Weights of a small image embedding model: muon at rate 0.028.
Rows from block 3 of a small image embedding model, named by matrix and row number. Rows with one number belong to one neuron. Each number is 50 + 12 x the weight over its row's rms, rounded and kept within 0 to 99. All counts start at 0.
Before each neuron's rows are labels from the 100 images, of 14848, where the neuron reaches its highest value: "top examples" is what is common among them; "place" is the part of the image that holds the peak. Only what is clearly more common there than usual is listed. The data: photos of plants, animals and fungi (iNaturalist). In brackets: how many of the 100.
# fc1: MLP up (model.blocks.3.mlp.fc1.weight, 384x96), inputs 0-95
# fc2: MLP down (model.blocks.3.mlp.fc2.weight, 96x384, transposed), outputs 0-95

top examples: class Aves (91)
place: centre (56)
fc1.368:43 52 43 30 48 47 42 61 47 43 71 57 45 55 54 45 50 41 50 44 35 49 64 60 78 49 49 57 54 40 25 37 41 52 47 57 37 65 64 58 48 42 51 50 58 73 37 73 65 52 55 28 36 35 47 44 44 68 50 58 29 56 35 57 39 67 38 44 44 38 59 72 42 54 57 52 68 70 55 42 29 60 21 39 59 63 48 54 64 27 39 56 53 41 64 69
fc2.368:35 62 37 49 55 47 49 48 69 64 71 50 54 62 50 43 75 74 41 39 49 60 69 33 53 57 36 40 64 43 35 57 52 57 40 56 29 64 65 55 35 38 41 49 42 51 41 58 64 67 63 31 42 28 40 59 41 50 31 39 35 54 74 45 49 30 33 63 51 37 50 68 32 49 52 47 67 69 42 54 35 51 51 42 49 78 43 49 55 46 39 58 67 49 46 39

top examples: class Aves (83)
place: centre (57)
fc1.188:68 25 63 57 67 54 48 59 58 72 45 54 65 43 58 65 37 53 42 33 53 42 34 47 39 62 51 34 29 50 58 38 56 65 51 40 58 35 34 34 53 60 42 55 68 35 50 43 50 47 63 58 59 42 56 50 54 43 67 46 42 36 43 57 61 67 84 60 55 70 56 43 38 43 34 37 49 17 53 42 62 32 46 56 51 57 61 37 59 62 32 54 64 64 58 62
fc2.188:35 44 46 63 71 64 62 62 46 50 65 45 64 66 41 53 40 47 44 34 51 66 55 72 60 47 28 51 46 52 66 64 49 48 45 30 67 27 43 46 28 61 51 55 61 65 49 46 52 53 66 57 50 32 49 89 53 38 46 33 54 19 47 54 52 52 43 36 56 30 44 51 68 52 60 59 50 42 48 46 49 40 50 21 46 47 69 37 54 26 55 46 50 55 59 49

top examples: phylum Arthropoda (66); class Insecta (65)
place: centre (43)
fc1.331:45 59 42 37 44 72 44 39 41 66 56 50 44 52 51 45 55 33 65 41 48 65 40 30 61 55 61 61 54 61 48 48 38 38 47 42 46 64 53 62 40 64 34 48 36 53 37 44 64 27 14 35 77 50 41 43 60 45 57 52 49 47 62 66 54 76 36 50 44 52 83 58 71 46 41 49 55 65 47 57 48 52 44 67 69 30 61 40 37 35 46 60 53 41 37 45
fc2.331:35 57 60 57 34 49 70 52 50 49 42 57 49 67 50 77 44 38 59 50 33 52 33 52 46 58 59 44 71 54 26 44 38 55 62 54 41 53 36 48 38 79 65 44 38 55 46 59 62 42 41 52 32 48 45 74 45 48 44 67 48 48 38 62 42 65 41 45 32 38 59 70 46 67 60 64 32 18 53 48 66 53 42 52 37 48 42 65 46 80 53 32 43 52 42 53

top examples: order Lepidoptera (32)
place: middle right (47)
fc1.356:54 47 33 40 48 34 62 60 63 32 42 52 51 57 57 78 51 43 56 34 40 56 32 67 52 60 73 39 49 44 67 54 37 58 46 34 52 68 59 34 43 47 52 54 53 29 28 32 63 46 69 48 51 38 37 47 33 69 39 45 59 56 44 54 44 52 63 52 22 47 75 66 41 50 25 44 47 53 46 52 56 70 48 69 43 56 59 56 69 53 51 63 67 35 41 59
fc2.356:33 61 35 31 44 39 57 54 74 52 34 56 40 62 53 40 72 59 40 36 60 58 34 61 61 50 38 43 44 44 41 60 55 39 44 33 39 68 46 47 51 52 36 38 55 52 62 46 49 38 61 41 53 46 49 47 68 52 45 43 58 65 51 79 97 58 41 40 72 33 36 50 53 45 62 49 59 45 32 59 40 30 47 52 46 50 31 52 63 39 54 67 65 63 44 42

top examples: class Aves (84)
place: bottom centre (33)
fc1.142:43 34 64 55 61 21 19 41 42 48 81 39 56 62 70 46 65 41 55 43 37 45 74 63 46 52 48 54 61 68 41 49 73 46 45 50 67 42 55 52 44 68 62 39 55 33 51 56 82 54 40 49 47 45 58 62 51 55 50 61 41 41 57 38 65 40 40 48 51 49 43 46 73 62 39 54 49 36 47 50 49 46 37 51 39 70 41 49 38 48 30 62 30 60 61 36
fc2.142:56 46 75 51 55 36 47 46 37 56 58 35 45 45 68 30 70 47 71 46 48 49 27 56 59 42 37 62 75 47 60 44 74 60 38 52 63 39 61 53 12 40 62 42 58 53 51 54 49 48 41 52 46 47 58 70 53 62 56 52 54 42 48 26 37 52 55 57 64 79 45 47 47 37 42 64 48 48 26 59 66 45 70 44 48 40 61 39 38 44 33 44 63 36 40 47

top examples: phylum Chordata (95); class Aves (91)
place: centre (39); middle left (29)
fc1.124:76 70 52 31 49 53 55 70 44 61 47 45 54 34 51 30 39 81 28 41 56 52 40 39 51 51 43 79 62 33 63 58 52 69 59 39 57 58 51 38 53 63 48 64 38 44 47 63 51 44 67 37 49 41 35 39 50 46 62 57 35 47 43 54 38 49 56 46 57 38 35 49 43 49 47 52 55 50 37 78 24 65 53 59 62 36 44 70 37 48 26 48 61 63 52 55
fc2.124:33 43 48 51 52 46 48 45 43 57 55 44 52 68 59 65 67 29 59 44 52 70 50 58 45 47 67 33 40 55 61 52 36 49 68 47 33 55 56 43 29 33 48 36 69 63 57 48 51 43 37 32 35 52 62 77 49 44 67 58 69 46 36 37 60 00 33 68 49 57 51 52 63 45 54 53 47 56 53 56 65 47 60 48 36 41 31 43 45 54 65 52 38 47 52 56

top examples: order Passeriformes (56)
place: centre (36)
fc1.119:57 53 47 41 32 42 70 40 45 45 56 55 29 64 67 72 61 60 59 59 51 37 51 62 30 32 31 22 49 47 45 41 67 49 60 57 17 53 39 54 21 53 54 60 66 50 54 39 67 63 53 34 45 60 42 62 59 66 32 48 58 45 56 59 42 38 39 48 39 57 50 71 52 46 36 58 60 54 38 50 53 48 61 66 46 55 61 57 75 40 44 40 33 58 65 42
fc2.119:76 44 57 62 69 57 51 37 41 35 40 48 53 40 59 63 38 57 54 64 55 58 48 50 54 45 21 59 53 30 51 40 27 55 42 46 60 65 40 44 35 63 57 36 43 64 19 52 68 63 49 42 59 47 61 37 65 55 32 54 59 45 68 63 41 37 42 50 57 53 61 65 61 36 41 40 45 40 62 46 65 40 54 68 52 54 22 43 45 35 44 67 36 63 68 35

top examples: class Insecta (89); phylum Arthropoda (89); order Lepidoptera (43)
place: centre (36)
fc1.151:38 31 41 57 49 45 45 44 56 55 34 40 59 58 61 72 50 55 60 42 59 51 44 56 68 52 50 46 57 47 40 30 57 43 75 41 54 50 31 70 57 46 60 52 46 54 59 64 50 32 28 62 31 36 48 49 58 36 73 68 35 53 60 44 44 50 75 53 33 64 41 51 72 60 66 43 48 60 22 59 45 48 45 49 32 39 64 58 59 62 44 53 34 44 45 17
fc2.151:65 40 59 36 49 53 57 67 45 61 64 63 52 39 45 62 46 57 44 55 69 39 33 41 39 50 44 62 44 70 36 66 43 54 44 73 50 58 73 16 52 57 30 71 45 51 56 36 47 48 42 57 51 55 71 63 46 51 37 33 68 44 42 47 42 40 50 60 41 48 40 54 36 31 66 41 43 60 48 66 63 31 52 70 35 66 22 55 36 41 50 56 54 34 63 48

top examples: phylum Chordata (99); class Aves (98); order Accipitriformes (26)
place: top right (45); top left (27)
fc1.336:56 43 67 32 58 61 47 56 18 48 33 43 67 84 47 58 43 50 63 60 51 40 58 42 46 39 38 47 76 57 70 77 75 53 45 53 54 50 61 43 45 46 67 22 66 58 32 49 43 40 54 60 48 53 51 34 40 38 51 66 45 35 60 47 38 58 60 50 44 49 29 51 50 51 43 31 67 51 36 57 28 46 67 48 52 42 52 37 40 49 52 44 58 60 46 38
fc2.336:32 54 50 65 46 46 51 47 51 71 53 47 31 23 75 48 65 65 73 46 58 73 37 30 50 57 49 46 39 46 50 38 30 54 57 55 71 48 49 49 56 50 39 67 46 42 71 76 51 39 37 42 44 33 62 77 50 58 35 53 46 55 30 47 62 33 33 54 51 36 59 55 55 58 64 74 37 49 42 33 57 40 37 61 41 60 48 40 42 61 53 42 53 46 56 37

top examples: phylum Arthropoda (75); class Insecta (73); order Coleoptera (25); family: Coccinellidae (25)
place: centre (73)
fc1.22:48 35 63 32 35 65 34 39 58 23 50 34 59 57 51 57 68 46 52 44 47 63 66 56 55 51 46 51 35 50 60 47 37 66 53 48 65 71 82 49 29 50 43 76 38 43 52 55 66 57 39 57 41 63 49 44 54 65 51 55 69 48 52 55 49 47 59 55 49 67 27 47 45 48 51 59 58 63 52 49 49 55 60 63 43 30 53 17 34 79 54 30 48 33 54 51
fc2.22:34 45 45 52 66 64 62 64 51 58 45 65 69 43 55 69 14 46 55 57 57 48 67 45 49 69 70 51 44 37 54 46 59 30 48 47 64 42 26 35 54 31 68 46 63 54 56 45 48 56 59 47 52 46 40 53 50 55 52 60 30 41 57 47 68 55 57 35 52 30 65 63 67 34 39 42 55 36 46 50 48 42 44 39 24 44 39 64 53 32 50 65 72 49 44 25

top examples: class Aves (90); order Anseriformes (39); family: Anatidae (39)
place: bottom left (36); bottom centre (34)
fc1.89:62 48 30 41 55 47 44 55 39 49 33 49 56 65 26 37 63 69 48 60 61 46 49 26 52 47 44 44 48 36 79 36 48 48 38 27 49 33 59 59 50 54 48 68 75 60 47 69 37 45 41 57 73 50 44 63 28 58 62 64 44 49 57 58 67 44 43 62 49 80 55 48 42 51 40 39 54 18 56 48 50 34 67 53 37 51 46 69 56 48 61 48 49 59 37 41
fc2.89:56 51 74 54 33 72 33 41 40 56 65 35 33 40 72 61 48 55 34 50 50 38 37 65 32 68 54 67 40 36 57 50 73 54 53 40 41 50 61 52 58 56 32 55 52 46 41 33 53 53 47 50 37 45 38 45 58 43 39 43 57 65 77 31 34 48 39 39 51 34 42 54 44 66 65 64 62 61 39 58 61 49 60 60 58 36 41 31 42 63 51 74 44 66 57 29

top examples: order Lepidoptera (34)
place: centre (48)
fc1.308:34 48 60 66 65 50 33 25 69 61 57 41 67 68 67 60 58 39 43 57 36 52 31 31 44 33 51 61 38 53 39 53 52 38 61 60 56 57 44 74 59 60 32 53 41 52 58 45 39 32 80 56 44 24 60 45 56 62 33 54 55 62 36 35 57 49 40 49 60 71 54 41 47 63 49 55 30 51 54 54 23 38 63 48 50 62 57 43 46 48 45 36 46 70 37 40
fc2.308:69 50 18 59 41 50 45 57 52 57 46 62 39 67 43 54 30 70 58 54 36 43 40 63 43 36 46 43 53 40 53 43 38 23 56 40 59 47 30 49 42 47 36 62 50 42 63 85 55 57 41 51 63 61 30 60 60 55 50 40 60 48 69 62 54 73 59 42 50 66 42 28 55 53 53 55 62 56 54 47 24 49 22 59 59 54 33 63 60 52 48 38 63 42 47 57

top examples: phylum Arthropoda (84); class Insecta (82); order Lepidoptera (57); family: Nymphalidae (36)
place: centre (39)
fc1.140:52 42 61 52 46 57 66 64 54 53 37 53 43 55 67 51 57 45 41 64 54 63 44 44 68 40 38 40 57 58 52 53 72 58 34 51 70 40 56 30 37 26 52 28 68 52 51 51 47 37 38 54 51 40 54 78 53 36 67 30 41 49 59 31 34 63 44 47 58 35 57 53 46 35 46 84 49 52 35 46 56 44 46 22 42 56 61 55 37 48 46 70 24 55 36 41
fc2.140:36 50 65 37 43 75 52 64 59 46 51 32 55 44 46 57 40 43 54 49 66 61 63 43 62 46 58 59 32 38 64 35 81 60 49 37 86 49 55 61 31 40 42 50 48 53 71 62 59 45 44 32 54 35 39 51 50 62 58 37 44 62 58 41 49 52 44 39 47 32 44 34 51 49 44 66 57 73 41 21 63 41 52 41 52 52 54 58 45 53 44 80 47 43 39 32

top examples: phylum Arthropoda (65); class Insecta (64)
place: centre (42)
fc1.304:64 60 76 47 47 43 59 54 47 47 49 63 29 45 59 55 82 30 46 60 42 44 52 47 46 45 50 40 62 60 70 41 70 74 44 45 76 53 51 37 37 66 45 58 43 46 39 44 53 44 19 42 51 50 43 42 41 45 46 34 39 50 30 55 36 42 68 51 71 44 41 34 32 23 54 38 41 45 46 58 52 59 67 68 45 47 58 61 57 69 56 72 40 48 48 50
fc2.304:69 52 81 37 24 48 46 46 46 32 48 38 56 52 45 42 80 44 48 54 55 54 44 67 59 45 34 60 53 49 53 37 58 48 54 53 47 39 41 28 38 57 46 69 47 40 60 47 59 63 44 69 34 43 30 55 51 39 54 40 37 60 33 41 49 45 56 52 50 64 45 33 21 43 39 58 52 54 40 67 57 66 60 67 60 27 54 78 50 67 66 57 51 59 33 52

top examples: class Aves (86); order Passeriformes (57)
place: centre (47)
fc1.234:40 54 64 81 60 44 36 64 51 34 62 46 64 56 54 65 51 62 54 43 57 48 43 47 43 41 47 58 58 28 55 50 54 49 38 53 50 38 49 34 55 59 31 63 33 38 50 44 49 62 26 42 59 51 58 30 54 49 42 61 58 60 47 43 54 68 63 51 31 28 61 61 39 40 46 41 57 50 65 61 57 56 34 26 39 68 17 37 42 70 49 47 47 81 64 48
fc2.234:53 44 49 63 37 50 48 52 30 57 50 58 40 54 29 58 85 20 54 54 60 40 67 71 52 37 34 47 63 57 51 42 57 53 26 32 61 60 69 38 68 56 54 37 42 46 54 60 62 45 64 51 53 40 22 60 59 34 53 41 73 34 65 55 47 57 61 58 65 69 53 38 62 25 35 39 46 42 46 54 56 51 54 59 42 42 54 50 47 37 39 51 34 51 62 44

top examples: order Passeriformes (62)
place: centre (44)
fc1.195:41 47 55 49 68 27 60 39 71 40 44 62 62 43 51 40 56 48 39 47 49 59 40 60 67 43 52 68 59 76 43 48 49 60 59 22 62 37 56 23 68 38 47 43 36 62 31 51 45 56 29 40 38 40 62 41 30 61 54 42 53 34 62 45 53 66 56 37 62 38 57 52 40 41 49 48 50 53 40 43 69 41 62 69 44 58 47 61 23 52 64 67 56 50 35 71
fc2.195:50 49 53 52 61 50 44 34 30 56 40 65 62 48 51 61 22 54 55 69 50 52 43 52 57 46 43 59 46 23 64 39 22 52 33 57 61 47 42 58 42 62 44 41 41 45 33 54 68 62 33 48 67 44 56 54 83 55 46 56 40 42 54 66 52 39 60 60 57 69 74 61 51 44 44 28 44 50 61 44 45 34 55 47 55 60 27 33 66 32 46 53 40 67 73 40

top examples: class Insecta (65); phylum Arthropoda (65); order Lepidoptera (33)
place: centre (60)
fc1.227:29 80 43 30 58 30 47 59 55 50 61 72 60 58 49 47 51 64 52 60 64 60 65 50 49 49 70 38 55 36 49 33 25 35 28 47 46 60 64 45 45 33 49 41 44 39 40 48 53 61 37 44 45 64 53 34 49 52 35 46 56 81 62 68 44 40 57 53 46 47 86 62 45 56 47 55 52 34 38 49 60 45 44 29 61 33 52 51 38 66 57 47 67 53 43 44
fc2.227:41 42 54 58 28 46 49 60 67 45 42 45 47 56 70 47 53 41 57 40 51 51 47 48 56 74 47 39 68 70 61 56 60 44 42 44 38 47 37 47 63 74 48 59 56 44 43 51 40 27 56 27 44 38 41 73 47 49 48 57 58 25 41 52 58 58 58 44 38 48 35 57 65 67 45 55 76 72 47 76 18 18 53 41 48 53 54 52 64 40 58 57 44 36 40 49

top examples: order Passeriformes (50)
place: centre (37)
fc1.62:42 48 63 67 48 58 57 68 47 70 52 47 46 61 41 49 47 49 64 41 37 61 53 51 68 52 55 51 45 50 50 58 61 44 34 45 45 53 49 53 40 30 52 44 49 59 39 53 41 57 44 46 56 31 62 42 42 54 31 43 49 85 55 51 59 67 58 53 55 53 67 25 20 35 79 36 32 43 44 55 79 63 47 44 29 20 54 53 44 51 63 43 47 67 26 47
fc2.62:65 42 63 46 48 50 46 36 43 44 36 44 40 36 72 51 45 41 48 53 60 45 39 43 49 49 27 48 53 43 57 43 52 51 48 50 35 67 47 34 41 55 56 43 52 42 40 57 77 48 64 39 62 33 47 34 71 55 85 41 64 36 69 66 63 34 39 52 51 41 65 51 59 26 52 33 42 60 60 40 43 69 56 48 64 58 48 60 71 61 19 53 46 61 72 50

top examples: class Insecta (77); phylum Arthropoda (77); order Lepidoptera (39); family: Nymphalidae (28)
place: centre (64)
fc1.220:43 39 41 43 57 38 85 33 50 68 82 64 43 57 64 62 38 49 18 49 41 50 32 62 48 58 38 40 42 53 65 62 29 31 46 48 45 53 25 63 35 38 25 66 64 48 64 45 56 58 50 58 51 51 54 41 49 39 50 65 58 38 56 55 66 46 50 71 46 30 61 43 54 51 72 50 43 43 42 41 38 55 49 51 46 45 52 54 34 34 59 42 52 45 37 57
fc2.220:34 27 47 47 56 55 52 43 65 49 58 60 67 71 46 48 40 30 33 47 58 68 68 41 48 60 40 48 24 79 57 36 40 38 56 34 62 57 40 58 38 51 41 47 60 53 61 49 50 57 77 42 69 45 35 54 55 47 32 60 38 51 38 35 66 47 38 73 52 50 43 65 64 37 42 60 48 32 36 49 66 49 49 66 47 37 62 61 51 53 41 50 68 38 31 39

top examples: order Odonata (32); family: Coenagrionidae (29)
place: centre (38)
fc1.67:38 45 52 47 58 41 38 26 47 52 53 65 43 61 65 60 60 58 30 50 67 37 73 45 38 50 66 39 43 52 59 45 62 51 36 53 59 44 53 41 28 48 62 35 52 61 56 63 45 56 64 40 64 82 83 32 46 72 45 74 60 58 51 67 55 39 48 46 35 26 26 44 44 48 57 63 47 52 52 56 40 50 41 34 63 48 54 45 35 35 52 35 52 57 60 37
fc2.67:29 39 47 48 63 28 54 56 60 48 54 50 71 62 34 52 62 36 51 58 66 34 42 55 60 50 55 58 35 42 65 44 54 49 68 55 51 30 47 43 52 57 39 45 43 47 43 32 59 57 60 60 60 43 41 43 39 70 60 56 54 25 36 67 53 50 45 58 54 44 36 43 50 52 44 40 45 66 66 77 47 63 43 30 75 47 41 46 40 32 68 45 36 22 68 77

top examples: order Passeriformes (53)
place: centre (37)
fc1.346:48 62 39 33 56 54 77 76 36 57 54 57 48 52 52 57 40 54 36 57 64 59 50 61 51 51 45 68 39 72 44 81 18 46 49 46 41 61 56 68 55 50 42 60 47 49 42 59 73 55 45 39 54 44 27 49 51 72 54 45 61 44 49 33 51 46 49 59 56 39 64 44 67 40 41 37 64 48 29 43 33 32 44 30 70 43 60 44 36 47 67 29 40 47 51 45
fc2.346:43 59 59 72 54 46 59 61 48 60 36 48 56 45 34 63 38 77 44 45 52 48 63 31 57 39 42 40 58 58 42 68 44 16 44 49 47 52 52 59 56 35 53 40 39 52 39 26 52 46 30 56 44 46 53 64 47 21 42 53 44 50 45 67 38 52 54 26 49 55 53 48 42 58 37 60 41 51 91 74 46 44 60 66 38 35 68 64 51 47 59 59 49 54 60 64

top examples: order Passeriformes (62)
place: top left (30)
fc1.274:68 54 64 46 27 38 48 47 33 62 58 69 63 49 48 67 48 42 67 47 58 34 59 49 31 41 48 56 31 50 64 43 37 32 41 67 37 55 33 38 75 40 57 36 46 51 60 52 70 48 66 45 43 49 55 55 40 47 49 44 58 46 64 29 66 51 55 73 52 58 57 66 38 55 49 68 41 57 38 45 34 27 52 74 54 26 39 51 39 54 71 57 33 39 43 54
fc2.274:50 52 65 66 63 56 44 77 58 41 62 57 32 59 51 64 51 48 48 77 61 36 46 26 33 43 42 45 53 34 50 27 54 48 62 59 61 37 54 52 50 52 65 57 45 63 61 53 32 20 39 63 22 38 56 41 33 56 65 48 60 58 55 41 55 79 43 47 65 55 46 63 49 47 53 27 55 51 59 40 49 62 52 42 40 38 62 41 33 44 42 38 65 34 35 57

top examples: order Charadriiformes (30)
place: middle left (50); top left (28)
fc1.156:33 47 50 55 54 31 20 47 57 41 67 39 52 58 47 37 48 38 43 43 49 35 54 54 63 51 45 62 69 61 56 45 75 35 63 59 44 72 44 33 71 53 45 56 35 32 73 49 54 39 53 60 49 48 43 39 57 36 66 49 52 69 15 46 54 58 58 54 56 54 38 62 51 50 47 56 36 41 64 45 46 43 45 24 39 66 68 46 40 51 62 46 72 40 73 57
fc2.156:29 50 42 58 76 37 32 51 44 49 47 44 49 58 66 49 54 46 58 40 42 49 71 37 51 76 59 47 61 43 40 42 63 29 83 50 58 49 45 51 61 45 47 44 60 58 63 38 40 36 49 50 56 52 57 55 68 35 49 61 27 59 57 37 47 57 50 44 53 45 45 67 54 59 37 36 38 53 54 58 25 49 55 27 47 43 83 45 61 48 77 26 67 35 56 49

top examples: order Passeriformes (56)
place: top left (31)
fc1.19:62 65 71 48 41 59 22 44 52 45 40 53 57 50 52 39 45 62 52 45 37 44 70 30 34 52 91 71 38 47 34 63 36 67 44 29 52 39 58 55 44 56 73 37 48 41 36 43 45 43 39 46 44 65 53 41 47 44 51 48 46 52 60 30 48 49 45 56 50 43 40 44 47 37 53 36 68 53 63 66 73 38 51 50 41 47 52 50 77 69 37 49 52 51 58 75
fc2.19:46 35 32 63 64 41 36 48 63 50 56 55 51 49 51 70 64 12 60 56 64 56 51 43 64 60 56 30 35 61 57 37 46 44 51 57 84 30 41 53 50 61 42 60 60 76 56 43 39 43 52 41 59 50 47 48 52 41 48 62 48 34 47 54 50 27 49 59 73 57 36 48 60 47 48 47 45 33 34 42 42 58 56 54 65 62 43 58 47 43 69 52 52 39 22 25

top examples: class Insecta (61); phylum Arthropoda (61)
place: top centre (41)
fc1.369:60 55 45 34 68 49 40 50 39 61 56 38 76 35 27 77 47 34 59 46 52 37 41 55 48 55 48 51 32 51 50 33 36 59 59 39 45 72 75 61 53 57 51 50 47 34 55 69 63 52 54 46 59 36 35 71 54 62 39 60 36 36 71 55 53 44 48 37 57 62 31 37 50 42 43 43 48 49 58 23 47 51 29 51 65 58 53 61 62 72 72 42 49 34 40 44
fc2.369:49 44 68 31 49 59 53 59 48 46 61 41 58 44 53 79 41 41 39 37 34 35 26 34 58 33 47 63 30 59 45 60 45 55 61 60 36 49 54 57 54 42 36 62 43 52 63 64 41 73 53 49 65 73 33 59 40 48 44 57 40 47 50 67 38 52 54 37 41 72 60 71 51 46 54 50 41 45 53 46 64 21 27 29 72 64 60 68 50 50 57 39 66 47 48 49

top examples: order Passeriformes (52)
place: middle left (32)
fc1.50:54 55 31 66 45 39 48 48 58 37 70 50 33 64 49 57 37 45 47 61 49 67 43 48 68 36 63 64 30 59 48 19 45 31 44 42 37 52 41 38 42 63 60 64 38 47 60 54 38 36 57 72 50 22 34 39 48 65 34 51 62 35 46 40 55 66 48 56 60 73 54 51 51 36 84 38 39 52 50 64 42 48 49 51 41 50 37 36 50 50 69 51 64 48 50 68
fc2.50:34 48 66 73 53 61 23 45 51 29 41 36 35 53 50 73 55 51 45 71 55 64 60 54 59 82 38 46 30 35 48 62 50 49 57 39 75 31 36 47 54 60 48 52 59 59 51 41 36 38 48 59 78 67 50 42 56 49 51 49 55 36 25 53 62 50 62 42 52 56 59 35 57 48 56 40 48 46 60 51 51 42 38 30 45 64 48 38 62 38 49 43 64 58 35 66

top examples: phylum Arthropoda (76); class Insecta (74); order Lepidoptera (35)
place: centre (72)
fc1.126:48 66 58 51 54 32 58 44 54 58 46 63 44 46 65 39 24 49 52 30 51 59 45 52 52 34 40 48 72 42 66 60 49 42 35 74 69 49 36 50 38 61 69 66 50 56 60 53 56 41 57 67 52 45 37 47 23 45 47 23 41 64 48 59 48 60 39 36 61 61 61 45 29 76 57 61 32 22 55 44 51 49 60 38 58 36 47 50 57 79 41 58 50 42 44 44
fc2.126:47 30 48 48 44 54 31 51 54 64 52 53 70 55 55 55 38 42 43 42 34 55 74 50 62 74 43 42 60 57 45 27 28 46 42 71 54 25 49 45 53 56 70 46 69 46 46 21 60 44 59 69 63 67 44 66 64 42 45 56 34 65 50 57 49 56 37 54 45 50 52 58 23 39 52 43 50 34 34 42 83 51 44 43 41 41 40 65 51 67 53 55 46 56 46 39

top examples: order Charadriiformes (32)
place: centre (55)
fc1.150:55 37 64 37 55 33 50 40 59 38 54 40 38 44 52 54 49 61 71 55 34 71 45 36 62 51 65 50 33 57 36 74 68 45 42 57 39 46 43 37 77 49 50 54 35 56 48 39 50 64 55 52 48 61 31 50 70 65 37 43 66 44 35 26 39 51 47 59 38 39 24 56 29 47 46 58 54 52 40 69 49 45 64 52 59 53 72 30 65 62 61 41 60 69 62 41
fc2.150:68 57 61 65 35 57 66 39 64 62 76 46 49 62 32 59 62 27 51 59 67 48 40 50 52 55 50 59 48 45 53 59 28 61 77 43 53 39 36 47 47 63 31 43 49 58 51 58 55 50 69 54 59 46 42 48 29 45 64 56 52 27 53 66 39 45 43 47 45 43 69 43 51 27 53 37 52 51 31 25 29 43 52 66 36 39 41 58 52 63 33 62 32 52 42 70

top examples: phylum Chordata (98); class Aves (95); order Anseriformes (30); family: Anatidae (30)
place: bottom centre (37)
fc1.60:50 34 64 58 31 66 32 68 71 44 47 50 49 42 54 59 54 45 40 47 67 36 70 61 51 52 45 56 44 31 29 49 46 38 18 49 69 48 54 57 73 61 51 51 39 68 53 52 45 52 39 34 70 51 38 41 51 34 52 54 45 39 71 41 49 60 51 52 48 42 58 47 69 69 51 62 23 44 67 53 39 51 61 49 52 83 36 53 39 57 45 45 39 63 55 31
fc2.60:46 58 38 43 54 67 56 49 55 51 48 54 34 62 48 56 62 55 76 52 89 54 60 67 56 46 40 63 55 39 50 47 55 25 33 43 65 37 68 53 41 34 46 48 45 53 43 34 35 32 66 46 49 70 36 43 64 49 49 54 38 43 48 31 62 64 41 49 66 75 66 55 41 48 42 51 34 56 58 54 34 61 49 30 53 33 49 55 43 68 32 31 52 46 62 32

top examples: class Aves (85); order Passeriformes (56)
place: top centre (34)
fc1.135:43 62 32 53 56 66 45 38 46 44 59 27 57 60 58 64 38 54 46 22 56 68 52 58 58 47 43 53 48 25 62 49 39 41 47 52 52 53 39 41 50 52 53 75 50 47 51 53 59 43 55 47 59 44 36 44 57 71 49 50 49 40 42 45 61 49 51 53 59 44 63 64 74 84 42 44 48 44 41 70 40 48 31 05 41 52 48 38 49 41 36 19 56 59 50 62
fc2.135:36 65 34 66 64 59 52 39 47 57 45 57 47 57 53 63 43 56 47 34 44 51 49 59 49 62 45 56 47 27 74 49 37 26 41 59 67 43 45 51 58 46 70 47 56 31 59 49 43 40 55 38 64 61 65 53 43 72 53 64 44 51 45 53 59 55 50 43 55 37 63 81 70 79 46 45 56 27 53 57 34 42 50 25 16 52 56 45 44 40 37 23 52 50 47 56